Weights of a small self-supervised image encoder: 48-pixel images, moe expert_choice.
Rows from expert 29 of block 3, named by matrix and row number. Rows with one number belong to one neuron. Each number is 128 + 24 x the weight over its row's rms, rounded and kept within 0 to 255. All counts start at 0. Numbers have three digits each.
# gate: expert gate (model.blocks.3.mlp.gate, 32x128x256), inputs 0-85
# up: expert up (model.blocks.3.mlp.up, 32x128x256), inputs 0-85
# down: expert down (model.blocks.3.mlp.down, 32x256x128, transposed), outputs 0-85
gate.35:123080105145140143141102129126142174123126097147060130095096100086131121129120140097148155116132115125129112171100132088093106128117095153123145131095178126084157101125133110115133127085121159130153118149088159117156115116116129100149144117108102106172122141
gate.36:137123138148111129118135096172109089133099118085122147112173114124154173112118112138140132092102141142119108149126093092133119133113131147165094114102064124149129118140134129080129160141123155139122170110129147194108131131100107116134075140114159081127102130
gate.37:148102146135173125142131110121127103140121147092163138158132128098124120187106122139191104083114103169150128148150151144143132147153096104129128136119145122099157140069097067117129179119104139092203070151140126131166125131117138107146168114147167165123082131
gate.38:167108095147125104078118103100127128157105138164106111115116133117122115128115118124145136102100128122109144128125140084111129129082162125117128113164128151116153125166147081152141138088093056144136115150119116122145146157142139110186120155158133123159145166
gate.39:122126131118139142159141076121125133128134128124130153137129113104109132176105152147105137172132111117093124133126132134135132118158126108115086117151126097109105136065076151157129141150138175144117127121173119124107128120106156140157148150148104142100130113
gate.40:106186120093141109122124127126137159134120112126155122143114138111132129149133110107130091146111116130154130121088128159096164145118173168143143122148159104145115131096131135178117110054129177156141126118169115149115109121081135101139145115108132161124108095
gate.41:095136122123116076146098112108131135111048170121128100137121142139153139123135169115156136158091174105113140121114096152127114114141146136104142103110137168124155152133119186129164144150110127156121119104084144104133110133127171117067129150138137097174119088
gate.42:143147109124140142149132098102120167168130165123129102118107097129138138150110138140135113104117110121125140123129149149103143115096116089129115132123157121167131117122140125120165184150107119126126050094137128091091097122146134198149106118147125159155157106
gate.43:113113097120147113143083153112158086115135128139120132136104127130070123135167146181116124152123161126125147168121107129153139101123153103142101085152134136146129111097093157123112128123108109167091138105155187159107151117125151139131158166124141142110154156
gate.44:106149061168148128150079135073159076114117171107115114118115108118131126102130118132124102134128133141166139159149138146107117125135137143124113115172100155155144156108162152167061119120136130114153113148076080143114141157174161138153096136131124163132096119
gate.45:175121142133142124108144151082165110147133135156109143128085138125056107156126119114141152119122101092081129120122119142129144127131111099108124115131188108091157107130144145102176141131091149147122107144140139104175184143137131084126099128157103139093119135
gate.46:081138130096095126102122121115135121123121163104137133137129145133136136147140135125164066084104150122154118168145151159102177116139098123140095155097133123103144113087084095092118127113093115135185152081113223133101107177136117172117090150118145114094153145
gate.47:120147132163146137122123143087134120102091149167131124142141128144143104165109148116157133079104126108131087115117127138107158099129141079120127121090135100111125153152085097113173108129156109119148100137126106117126178117127104092202091107145129134137133107
gate.48:138134159129162143110111101089118114154165118139151176111084107107141117145119131165178090107141136155118106162122136107122087126143085121091155137110104133115126150135134090081163135135122119116121125135112148135149187126112149125130168118137115152160111124
gate.49:121079130133159081097136116104109130175168146128132133142169111147105170141145137168113160113112109136139133168132117105148070151122106128120162135143078122134133131143152079149104084148145098117147122107118167126142116122132079098149174114150122109143117116
gate.50:095141155138115123131093100185127111096179084099122168117110113125137146129158118134128117137104181110158150121111138126069137095086107103083124118167157109094130088115081153175145079155115143106130107147094110095084124119124183109121113132144097124107116118
gate.51:092132111126182108139144125158121134128135106129129149108105150131132150112142107061126153135182084139076138145091154114094131105114094149143167121113073098150093104134138152093147115139112143116131120132097148126112132128142118095107142150109154165144105118
gate.52:114132125143141142120137146176098130083126192110122117119113141097111116142111142125142188132133128103119116105125112141132117115128122083112084130112174080134116145108162123131123153091110083117119083108129104166088120093090144147095137159122141196133129134
gate.53:096214115114125090108140130154204155104115106150135118115155146149136119153109108133130165070139131148112098125127098134139135133105134101124125081133142107145134181100092143147119106137134119147149111125121122086108127112133097131070122087151139155140109136
gate.54:102123121088144111116123112105094070150117125134109079137132109140140123101094122158119125091124153126115118128127107143131165143131126158120149118131138133139142173142132178152072159150102161115144072179117143119116116151110133147163154173145123156158152158
gate.55:134106165133150099152124170100094098110107143149119152153153106133135105093144131156096138167130156120125102154150143127147141157117071122160140139125101097188122091112168127136149118101111131141145119125125067106148096115120113133154109139107124134159102164
gate.56:174130147154138135155190094098151134086133096132130100173118155149128092160158151099128141121096160115105148107132147141122138115097146157111149108106177108139074177100136102103139139142068115110159121146175140122157148118114121162163141090130145076081107139
gate.57:090114123126153118180141093155121148155129119113104091147131129083158157140149157098148159155141157131131141117138109156117115150088164139119122138120160164161113125143139140151115107143159150143141133112132131141135116150146154090144130080128128122130091127
gate.58:090123177117154162138166120162149115124118103132121164162130132131125137147082137137106132122118152122165133135151111127096119134115114150148113117156140146152104152151123119151114170147111125122111119087106158136126159127124124144132137110144102150126133091
gate.59:077137124121140071129144094116111106125093111082164109122105106096112121094142144153091106140105117113135124151117141119113109143123138155128120132120113143199112161120120109146092129119132124145174135160146126145110133136143118122133164126132150138119133140
gate.60:083128104112146133104153103127142074103115126133095157119137154082147168139104139152164136082176137122111152122114122175097138142126074157097141118140140124149128155144166146117103156107103166138083108156157145084120116134154153136127124114142149118088065111
gate.61:149080129137151168140087175163124092127100111130139152119132117100109131142132092142145138163128093149092150174118115124123158122142086170160097123089152140139141160151118108106123174143163160087134124115137127115142117161116123136133168127100173103089107132
gate.62:124078185113130111113103137097137139079158101116145095181124123105156117110180108142166153134106106169161135113126117121123094111106115108159126153137128133094067134164118135128134129153115121095140131118138139196141171130097164121143120158106126135115065127
gate.63:121115200151140132105116129136151132142129128131128127137067112113147114135140126123127152130059122130117076114124099102135152119120146121118105117129136130134123129159207101140099101105088116113136086107158090108113072116140158108147084121151136159115103138
gate.64:112156135141118119141174107106109075136159125137133111144133145093097139120083156116157116117081153164147104172125137098129120128138117174130126104111131128088158112121150111097089095157140125174119131117130141092147101102171092135153147109138100153123147144
gate.65:119125121113135159169112104112123144097121142093147102129089108133129124108128127144139111070153133114164128177173135126137053118147074063131123141107134130129115114120120152170159143106139131211129166144117111108118130123110114101138146108132151135162167146
gate.66:143131132111117133092117119096090079159123108106116144143080131130134130103051139091147114093101110103117153110112125118148101143155120103082162115142171120110166149132126153130150094143113122156108120166155153121120128128178114134107156150106125112094156118
gate.67:096106178106106145151099139158117127096144102096122136142097106105136142120143125126106141132131155132097115131144147105132120133133152098155120123150126132191094113147116137137108131127131131131081141102120161182136165151164145114131078124139159137091164111
gate.68:175135124098155115171179146103118173140117164126166109135112091099144141083119125141113156137120130166176143110145160106090118132137135112088115153109155155106108131128097109116119158134128133156126138121150162161108127122127140101130134081113135120132127149
gate.69:118144089126152151104109139111113160134108151121149164090100107120093157155142109102099065097133141132119120180150112159128173161137106201129142117168166125112109139169102102118165118120167116150085091167137169128143137165144136142135119105149077118111077154
gate.70:066142143123137122141130051088141104155126103129108118138124094131093133123117148122087111096106125093173122129095129115133136095158122128109166149126167135113140127132144128116091143138127128106125127161152155128131138123198090140089140146127165113147099176
gate.71:050129131104135128184110158104181112145108088115152155087134141104115155130118113136126082127120133137108098143144124133093162123113135135114119143120133089086130111140124089156136109137114142142110098130099119135129114133132093127176143134127149107127156095
gate.72:126109125110099136127101183090125094116152093122118134086143106132124150105104098061149109102135114186151126134105117163152113099157143125085148159082145149140122100105133092131146122183162140109174162119129151134114143120116075128119089156149080127145140115
gate.73:184115134169119154167139102133155140136123100125113073138115098097121111128129110103220134109149090125082139128105113137110148111119108162116139152118165147087130146126124111148144106149140120153155161080141108132129149143105149186147160108101119107140128066
gate.74:086149141093139119164105121176119119131126122133110131116086116120147141140078080156119146120158117117060113089160121084119130147114152110086152128111123125074160098129091153114153119125103118093118149116100152114119154089142146138139120154149154111140150150
gate.75:093149082150129125128106195137139096120170161132119116120116116140146137100141145103085122112139132129129122166149125122143120150155138141121110150105184083153088142101105141097134110136169122051115138097149122111138120128140155148131095131118132145106130148
gate.76:108097114158110122165123161085132112109149149100154165133153147155098141121104121115121171108122134139121143143140168089101117161122128127115117169130111154109113135140116100117177135125117082144088124138164133112101173086126147115136140164119137112165155100
gate.77:113104123118124141140110158112130104166144172135107148127088083084098134095131145117127082139099117155167108142130151115130165126114167138141107150137127087140144138139098149138178146127115143125090131130100131164112138122156078136154148133128137137130094147
gate.78:136077143132150154157142173104101117136161138143145116127099095108114111110181143109125157095121118141150125154152081083144113138142155143153167135113128119123107098117099118097127147117162129112132159110097095148126104118124111088123138144128154095123140127
gate.79:114101123105089181117105144126128157123086104110096185111167119160106135135141111154120133094126090147145107106117156163096122125077166157106177136129115154072136161132118146182143099138175099120139108121128161102142148132126137112169131116147110094139130119
gate.80:129134137103154133165154143190129123157100125123127103155122151130150165138116168104106118120136128153129159159125114085103151124147090104145133109145142130089126128113137084117109132136109130125156148131142126145123144147136094107158142104106159173081152128
gate.81:145107159158128155133170117084143149144126135153122147128099128071096139137125122119146097157167167151067139148119153124171180148117096145076117150150137101153134187118138056139141090097138126102086179165100136120117137188144093140146148111126121138110072111
gate.82:096097135157113137099156166155125137150091138120088102121156138104125133137126138139131069141106112099118119122118097162170105126120138141104169127099160115117125119088111106121153158106111132117117155136124125132125125130141097168125149143128146129129141127
gate.83:099171123066121166126149146151106128109148160136101086141115151111130164117115159122112126119137151135166097110115146123138110114108109124113145114106139125096120127092089105158141148107100069187121121145136144139117100148158133146118147098118093100059103160
gate.84:122098140105140175169190170097110164113103134123091142159124140123081093154138150168111117109164118103135090131115116165138168151128160176118133128099176088141156139115168097104118156130156121125149090110124145147152115111087114153140127127121117142114106176
up.35:092100150141133151195124125096126138126101142136140144136115140098052138146134108102082116129123092147190161119132124141103087144139072139116139119112066126174117122103151135151108111156152111127154145125122172135172140092127127092099132133115117143129147112
up.36:160109119149115135136142101193131117133075121121115115107140079110152153094124105139144124120122127115116118144126094099145125145111116124168090096109038109160142120114115143097114128130138165123131186127164146139085118137109123107144082143121143124110094139
up.37:101106156086124134147126123114114093136127109092171166133109137141097111168083144141119156086120130131158130142150112140145129126137117122142130114091173112086153132085110095104114145150099145116163070137148185094169153100096138122149140115165132165130136161
up.38:115138125143098155120071072155156120123130134127125120155119149132171091177112127109187093089120112124123140134109151125114162117136092153164128134114118127096148140135151101139137118106065127145154102125138137129088127125143126143124147130108154115163141135
up.39:099103107144123145087104197166121106130086079128112136116125114112147153128139121143141099098129128133213130123129127125154098151112099129170115129120125117132148136180145116094108153111110123139165123158072126125169111144128071132094131132097164120094103203
up.40:150179135131172133139138105113176165113144079137159093160112145091122167139146137115111183117132167166146145127101108120156115139089168139148139103131162130151157154125098121132107107156169149158158111113138128122102113152128112121118110095116106093131089138
up.41:168128134112140161098146138172129119152176098106148144105118130137097118149111097137087087107140081159084128138144170090121134134136151075149113154140124122131094117135158090127121157113144143121108158109149120130131140123123075132189139115085104160112172161
up.42:091127158123120114119124138156157110102136096144128142120155148128142108086144113137125172143149151140156130118119135130159120128145131140120163141145097111104126135151136126126100093097149135131121181166119115179152147110142129074130154139118118090094103148
up.43:164102125117128113107140094085095095102098080129127154159144145130129140122154142106123160109131136133117135095132162104086151112155112172123143093123124103122125151145156140106157075140148120133126099159113189102117139116160121141106117122140112128134139122
up.44:154105167093102127096121113210131177143105107146128160138132144147119114153091138128127148128083108106100101141094100121130137124127130117123110129083185098081108093153095105098180137128141124159081164126183157120140133119071100118111154149131142093095169106
up.45:127125157147109127132106158116114100160156114130137117102140159141138127173149113134147117159081115129092108123183135130135110121130099115080094123103124105112129149142116106144173133154130133078174118122100092132129111119119119153150169133140132128124124141
up.46:084144128100123103113100133123108106121130176106136136139126126103121147144129127144184101090107168126160120155133145151128169093140073149135092135112124127096148119103093077122157122117100092136187164096099194156100094181123130163118121152091144093106150128
up.47:210141107163086142130106131096161116162127124174140159117168108107148120132165153101156109140160087136141152124128143107132136116136143136149124160129153166109106136138137145106128152136126113157159139135108148109164126108127107125108143104156130112160058103
up.48:175151119138135150096107087105119129131150091121157133124123137103172123111121190165109051116164135131144138173135142122098164140131130142091133146120121131133132159082113070141170072113146102107100129130112143139130134163138128151143132131129083167161108125
up.49:142142084105132130134117153185156151150128081100091109141120174156133093139164123124124104145158124122152122072099156135104160069092193108118116121144138145097156110119095129135154147138113118174126107138156139170127086141112177111098119118112096122127149101
up.50:179091139102156087160112171104119169140129138166130106116142112091147097118111127129131111122139122137108119085152127102175125154130138162123137133109117163189130122147171136100146195109137127129096133099111160184142130123124099172143104129107139116105113131
up.51:171115192091107123094115145119125162154129123137151118147128144094185133087149151176107124146122142135162124094169127129174139170142147126169085128150141142104137126116111099140115143122116145158110127129130094126114101152116132172183106134125120088114128120
up.52:162152096111120109135122118081162126148130068135141121105151098141136138118127124162132091139142131140098142145136130104106155150138153165123162134139058194120147122156122125097133117152117182131135145139139151096139111141187135143137134096142156083138113129
up.53:075221108110119086133126152134158160087121120149142126127156137117156100139104095141132159106113132117124100150140099149112139138106139111129124095139129126147128201104115122177116103130108120143148136119121111085135114111138113116085121101163143150123110148
up.54:139145160107135113128120116112093088144105119125125077153134126120166129120114132153135146076104163129129116118120117135131156151125137156131159109139124149125145171149134172152087138148104145147142075185116128137115120150104149146172157172147126144137139157
up.55:128118132128170110150144158108114095125103164130106158132169124120154111097150161117109134182114145132131110162137131128145153135122114139180136125116120108145149088100164119119140111091101106135111103090119090100132119133107120109184089162101116131130073152
up.56:135080122083176161145112162180118189147104131108106156129122097117134135151150129128113129144172126127113122161117115125113172086149098177133097166132145108096123141126114128107086124117151134062150122157145119117129127165110151135171119134131139095133105130
up.57:136095150151142150146174143138101122139104093119117173119130116138098137109142124125135112139153144135155106105137127124131117103123084115162140147109166116116129129138125159086163075179114120114069122105132174122141097143141132182082140129148105094112140133
up.58:096118173107139124153164118165174126127139112126118142168142138135118138136112144138125127136113157135173138108149118133094111139116154172157112111140147162174117153147126099154121177166129110119128105078117161147142172129135114141147133125134098128124133113
up.59:157118129143094173142137157145156149125148164160100127137160144161123132155109120108133162126143124136125144133158110117154129095125152107127135122145168098090145104122147162129180124136138113105102117122117123104144136113111128135107103134125125112117163112
up.60:097180102156107119109116133110126078127107122103132157144160136107130120126154109136178107095138146122151133116085166187095123128109085169110121107146149125171107097151170132135137150097107150106099100107166132101129141140123138150107124133119143127117106172
up.61:153111136132122166133097136105133123100105104131124137133106134120097116157143111131145122137119095133103154129099116123133164122139136137126117154106172152139145156106069069101111187151179155097153123135151156107126148147113117160166161167098143104090111156
up.62:131177092125108124123160118136110104172109143082170160134153123140085119115087090172122075116143119106150120128107096133134148158143106132148124114168153110132143150071165147130107168108130123145117093156127138129122133129186111157138098151130149156158138166
up.63:135148083158128134126129121132109111146131130134117144134133130125079114139140132147080118115171123142169151115115121118134126138114117160116160134130161107115142078127050140117163206167170133147123152110090130132122171178103121143150167109112132076135156111
up.64:109115119149125142144092105131130128123112126128130166094099090167200126162142117135110158125169112098169131101161119155112133149135144102126103144149142115127119124135100159152158140107098109106148128135096109123121116156118160108114120119132158106134130115
up.65:131116043111143113150086145095172161121158110122166093131121133150109122124152129132116120137109124122087133135155132130125146111094135102136130154114099163095126126167142126128110125107117107158163126129122141126092121112092184106140122139095143149151115115
up.66:077112127153168123167142154160126142129154123144129154133203128113148115162167132191122091161123154159131120130141163121114151120105150144176107136117089106134091108106120123131137152124131129101154156085097126133159122130101158129143108110130148156136109119
up.67:149096092119112162123130105125152102095177128127137128142168133089118130147170127120115112163133203140088139133123153108154145128119189085150121134151112156119119131157126111138141134192130108132129163133078150112119153146157119088137108153142128135133099139
up.68:168131117121132129163171116094106160138117147147159109137107095068157147100110115115156128103112109147129147110121152098104111109123101119077122151101156155118130135139092106139143147111087124162133133131133143149125127122141151127163163100130141093159141145
up.69:090129110111136130087083179098122066129153141135147155113136168150127087157143130157126161091131125131103079145161098151113199142134156090130154126120110124128127123180129123144118118115112152094095123091155142116112201120105111132097167115119085134112111161
up.70:159110122125116123102119185167100144125125178116133114107129168126137094154128139141154135127142126158109132118143147118125128142124138121147147126114131143147129126129063127144157114104142148154143122106110088144126118121077173095117109105106116107117175106
up.71:211125087177125114108134128156127128094115166133115095143106117133109096134137154118149140151137133125122130129115126112163121127127117118114112111130148156159097153119151123123139145137157129089117155144111159152149125099134160122107103097118123150110107124
up.72:085137152131152108121167074166122123129110161138124104166135142134127129122135152207092128178132143072096105130152125105123155138104106136151125096163132104092109150151115152120125157077104112127056111127122145121153089145118172124095159101111161133099136111
up.73:119128091107142111107145134123100163140129169117105130155089111177114115113119153149069137124108149149199117132141141135122110103142177101160167156097092130104145085093150154123137127115111078109126156150099146159101100108151110118121134134109097158147136142
up.74:095148126188132134140169113118098144118107156092119084097166126166115135126161133115109100133122145158127141144088125158096133131127085165174118102154119113151095169093157114122137109126133141163116113120146126094089110167099102147101136118101097099156120131
up.75:172090193127141112137143096130102159126094070134110146145128118083121125181123125161161127126117118123101134134132142116139128102098135120139133132129085182101157112126142166148137148108077144175146114148095157120129153152106080107150173115142146078143117123
up.76:146134127130121179132166091139132116144122178149135117134131110092157119114110149118159133120122145121168166113122076149139095141145147135112114091101126133116139112128136159114122085180160154129163125116127133143119128141121117118155089074131114129159122126
up.77:093145127151097128107116111169163145091092095113166106097137157193172100170113144117163150108146161138092157124108098139090109122108081106130151096099149144125107101123145109136103119110147129133164109121150143111120135130107165092121117134119122125120155121
up.78:142052137120136152162137142103112096126164126106134127121099115088138110144198127112172158096126134133158136163151087122145123129128167118164157141117135125104094093101131083114127154123132146097139113118069117138087148112111141070127136135128153115109164133
up.79:077130141134109137131095147131135135099135043109115175103157091137121164134113071153118114106133115110142079096161139138104138103101176134125182130150126184122125134147114127108140125109153111105125141134108153128129150094129142091176122095146128107110144159
up.80:108105133118123136140076147120128134128148166136097168116100090165142104158099087135143129156108138141153129084170133154097093130118123163086134150144145119133112097066123163146158134138121121149103118101110116154138115149112103155176140112121073119184170140
up.81:145111150115116139126169108092155102120137133125146146150102143075107164178153097133130099144179109142083145131132148125159173145107085098111125126131122104126144143097121079151127085102135091132113175158122079127121141148100104131130137121134127144094098121
up.82:145134105105141100142104109101131106100178129149152141153111107160094112126137119104156173116130116120158128159121152108099143129147099114162084156156108148152149153176150175128133071154123120151121090124137120118136134136114165100098144135125132167133114132
up.83:152120155160147107125128111136127140127094089129134149117118115158127096141166081113152136136138124148122158135103123110107141133099180157124124111134124140138123109146150158120108139164163171096117120099124088139116166121096130106128112127121134163178139101
up.84:113083165130146155164168151122129125101128131146113168175114122125066100161149163137109121154152136104156086136088125150135142141142156164091146140109163124159145101134170086115107123118130118133126083128111134120151143126121109148151137122094137124111117140
down.35:103129111112131103131146162129134085122131136113114132118120097135125162110093144129137128093096156184115118149150147119136106130132111168154130131152125131152111161140125122145127120139063100065177123137158148107143182134117140083153124158103140116136128104
down.36:113101130107104072136119156111118135115114148119150149122158128134084070136160148150097139153126160132120127157088117080101178117093130122148119124121112111124121130127143182082166162107112086163165117108133125148142110149111147160102145138104090147149108124
down.37:164116163099136117112095120172150063137139135110081174157147085134093140155146139139123144114137111156101107142074135160108129128178145112107134141120163170142130174112133110124108125124115132115112132095164157126160176104132128119122057120097113128136094155
down.38:181140132139131119126090111172175130143143115128136103161155134128108107125166127102072163124126136111106131103115119122150156149121125134165100124200134113082112162143153178152135118110158127124145132117122141136070111119158138119156156127156093144087131138
down.39:123152104133149138123117189112143121127131131121090100138109155141135158118145104140113139114132127161173138153101138134139108132158086106112146123152139139147121112188186086142100144153146111109167099106123084128103168143137147109122117112113128120119132154
down.40:144106156118119089086136173137114149127098140165121136159107132120126128121155075126110133165093078169138125121101159137128124093118138119149145106115136117074163073130172150119170126144087151144098135135117160120138117111100094117145106152122137104151136115
down.41:131112145110110084119175133138103083093085157085172124118110144102116166147097167167140081108131116133138143117111181138121121096184132137110126112099118124135150136088153110103168131114183098151126130120140082158138096152127109144164135127129133111133122156
down.42:165150116136151112136121109119110104104146130129106114087092161164086131154193105082106129111162125131149121102160097106137119125134146151144185095125107150132133113150164137105091126137113101115147119127089133185101132141144132127132151130143130139161130177
down.43:184146143137110111111118115101132163116098136105131116137120109121097140101108140109122128109113152110154164117105133096111092135146112127144133104130122124139134120132154130095115140126146142139114116129118093154097106124093135118123151123094126153158090146
down.44:180110121114126157111143138126140164166170068110163105116153082143139084101126141101134153137137118115139103150144144175082111125133116097138138108076146120141127163137151146164116137105118132122113093167134149108166115124126148150128133130126088148084115202
down.45:113144114123133142138100090130100130112115111126132118158119106118108157114125105091130109177167124105132163106134119161124083093157115123159142117137143128155104145149149123099154127126149141115123121091103123119125123108149057102141089114117123105161142088
down.46:144145207108133137102141162151162141113120136123206129144171153157102133145142121128100127111111123172161144132090133159115096156115141132124124129140101149137148159140149118120128098118134157118082118118130135094143121156183165150148120095156115117130096114
down.47:135163150156132116133177160142161132166093106114099118077085117093138130080115119104133100121118140132127107141126106121101143138159155123133134163136152150131175149169171117127138112143106120097178105094113137135124146127122119115114105131105100158165156121
down.48:108127104116119150094144135140166112143111115083133141155115093126159134116168129106175166146097114118150140138122130145147165141133131123126062098128100133120151120116118137117117093110153124107137111126155107126122157118151163074123102087135146131099114116
down.49:094151117134124131100125133158157142151208095121140155119103101099131113116077154186157152113142154110152141142118089153134104142121153108123128123141111094123114139118152139081089122125163147135142134146128141067146132120110166153116100132156125136120120124
down.50:095110105127136136095108152145169145128097121115118096091153114089151165122081110127175096162149132145158162097134121122116136118100158132154097155115119124162136106123101101147116170149154097086127152139121121082145124091106137121129132096108166074157110140
down.51:133109097133157141112145135166131132067130106123136143086125106159105139132195061120143131129145110109091113136098144120145096119126138118102113158121132131160111162145146115128113180106112151122163113133140174100152133072124133130151116140191126142183148118
down.52:135117129133127133055101165140119099139115149111093110106123127103129170150123085184151103150113153118114133132170117142117154124130165106112134161105122132151155103175128138119137087112124130104123121094118145147113146130111137088106144187097134126141082164
down.53:149154175116086142146160127167134107131119080172143131133109105102120101107163120101099183136112118087103111135125139129128108132117105111161158129138099104108122129133151104156149122158138075176089115094110098120083163144135108129108106157092099096109106083
down.54:055139151099157138122133148133097145097135132155089137160107124134155150157162114155108106125131101124096146112084173115117122109133145116152155143155103150145093118121140128127184098158124163159069089105142122131114083159120154139156150115125156133111099100
down.55:117129118150197096136127114148126118130139130074148147119117141098128143132153081153115126128123108140102130119131100131127176097126123138159146139129130171127114116156147149178139099141118095140166173162109127115119143138107113137141136184100125091105147097
down.56:117122132150090153131137176174119125091138099124111096133121066100132134148178152137141132121163088122161128154138147131151141143153094152102139103135093138160110086138119099148092081121136147124077102158155113110153123156129137139102107135105133169127103077
down.57:185162111118161143116116159172155092145130131126144143111123097115136121106084156148145112117105156140146120138153139134142138088120102158128181140139113120149104174138119122146097155130144114115115112131115118153137146189146122113162129130117094127146158134
down.58:167129154128150159141110102150155121128104161121112084126155155107133090140124113140129100104157097156085121082137126119114121127179124138140112169138128148157171193109132131101156106131083131103102146157112146128139112122153128126115106109109118108112107120
down.59:124134160106143088153184146151125131123130097150138105141144161159114156122123128098142125109122178117121124199174173136163130129088117165156158124109146146100155133103143132155112149124113148141132137111124097131128083124134178124142104129145125145189165143
down.60:135131099146108136168107152137116135114091122127146107172139145151148100169085143141129132139136147084150121135145119121080152128142111142108133161123140121127100161159101168129132087153141107106155137114159120134107140144110190157096145097100117116125124203
down.61:161151199160120149125136108128170084151158175155132101095147126133135124158165127160126091132121123131135098151091133083114129135153097120144148146077148119124157130126144142125131132113107145101156109109162160112112176122154136157172120128093143129132141100
down.62:087152107151111127164127129110141140150140142125121105172143107132158129129142125157119127104145106114083130101093108122104110115108124117087120134154066118161124118118142156143133074092121096105097135124149131103137068092121153145077155097135156138127150075
down.63:111082148152138099135118146133140080144162177131056087122185126148148130127100107126170138117124152120128118141135144137129168092127149104125216142091096132109093125130177117117164078111089127104094132109139165136162174149104149111160149143143111117122134126
down.64:085149108119086171130148160139131129145126113100143136099102124128104111147154157118085126098148120125136137132081156188129140142157153093119151170141137118146138080160109113115101114139115122137094138120096145143116123113136127107109145106170165175106149091
down.65:150135134088133123057126174104165158123113143118121125126162133151110163132108126117121122118108164103098113126136157125151132127152134159084098091137077155151140177124123172135120113155133113127141182118122083170128133131112179099176085104145117120093123108
down.66:151080133123110115185151163130119114106121148186181114146116104119146137140105119090125070114097144169114151115127114143153078131170121128120127142176144116107126148111135117158134144078106133143154146105172130110116147161097105102170136142130116115180138131
down.67:135164137147134171123146181081200116128121114127134095117101135134081095090150123150142121160113105090111072109162124116094158124110100114110114114117098146159147117129131165139143126095132116081074162189091088111103120121115147139129137141118123132128146096
down.68:129142132143124140088120132148093115118195137118133110150093087123104093134091141084154110139171139134124145115136139175109136129116196127112128141106063163144105120127167135046132115179122170113134127130131126146134121161106130147144120117118138114118136124
down.69:103125087132136122133170101096144138147130132120115111113113172128115169112153093088106123135106169083165126102114109123127126129146120100126180102124149154164164164158104116120164161137082127116106122073111130145092134137138120062131138126146149144145142144
down.70:084158117142181128156139137109163136147153104133137156121124138123170172128132154132136118137099123130127113131139110116161142109095125128112087123119098119135133093169162096143125167138135122146108098090115112136127140118145113153142120128132167103121158146
down.71:138111098111059106136156098148137137100178123160073139130165166125135117048109172084143140170137122118096129064082105166172123138128148170167134103110132151087140112126156139119115142082114087137092124124110133125097140127121147134159124137126166093163114130
down.72:150100185123112122112125151176134121117141120116139120147159116098109120158138117108095169077109149105109122110141158133142123120124097143150101127124128142137114118132152135147119102126117139089111176158126141133116104142116139121137171116157160085101085076
down.73:131119106088172116101068119163120097132119094117103147098152126129142127131108106099165123128108121136130135126118125100140103144116139174134156117147090153157146121114138124129103129136085094159163142101111129120109138154060149114138075148120159121119106127
down.74:134106116101136111138093166158142127146069141140093150117107152115113137168184112066119139118129142138154134137117089128116147155143086146151116156158135128151124124183141121121157164093108149114134123105107120153127129102114067131176128120136163131157100114
down.75:138110126127172107169111080119122105150121151144096142106125142113137129119127117172145116157150130148111123120153117149090157104113134064116119133111148136115142108105145152135152107135145121130153160127104140181140110098141141165091168152158139152150166124
down.76:089093058180131174087103107125137174160104115099144146140139146118109132145133146144199156151158104130169157138130151188128104146109124134164124111117122127135128099130155126191171109106125120105128163133133112087117090096125118148124147155132149178171143137
down.77:127143127090092128124075102076131154106108164105086127151100102084164107150149165155071155121122118123145127149130142113139117137135099164133141079131112113126135134145133155088080142131078120157130124147118143136094109118164141137100150132144131113134148143
down.78:113067113102062173126112149125134083123080157111142139105132117129100132090105097119101110141110146129152123107145129142151129139120142174109102146142174124083140153113126129122141141142161158130099146134145125110162142105101180102129157130121140116124147163
down.79:137112063104155113162183141126108113103125142131145137147085109109148101147169146154086165089124121112118129190129117126130116148102113105103142127154104152150133136158129151084074115124108104124173114116129123153104111131126115140123143089098178118082169145
down.80:096135155122137104163126115115149114154127121129120125129104091131146091155088106159174101139088149161125104116173146178140142144146113124112114150107173132150100135111129127125153171076110147146180104126165114124137111125132143129130153084173166129158181123
down.81:141139149170086137090147100142121142100135119117177102152090107123131110105091092091146146120125123081137123127131119053167135110164118161133105126153113145138137140137125133128142171153114115125141140144103085091138118107140076157110141127113126165127096127
down.82:142164138149111091161172061087154120162122139132137146143093134106171133189149114098081150150109126110110112161089138081192171132108103128139178163106120117123120134111121135121103095149130141158111140100102139115141150117141140104121156106160148112138138101
down.83:175125089182094147114166125133115098141102145107138120160140138127152154152140145111132098170098141127116137118124137110135145145176138130152134131103107116131120150147126134093139121117115169140140164101132120143136150093127140124126114146142088108132103160
down.84:092135143112155130148132156161097155139109107175162156161114117116089166165155134100102141105158137170168116136125132099137089150150141128106122168119153159135140119134185141139155120140166144099152115140150124104123114151136115121097118154130148103082151109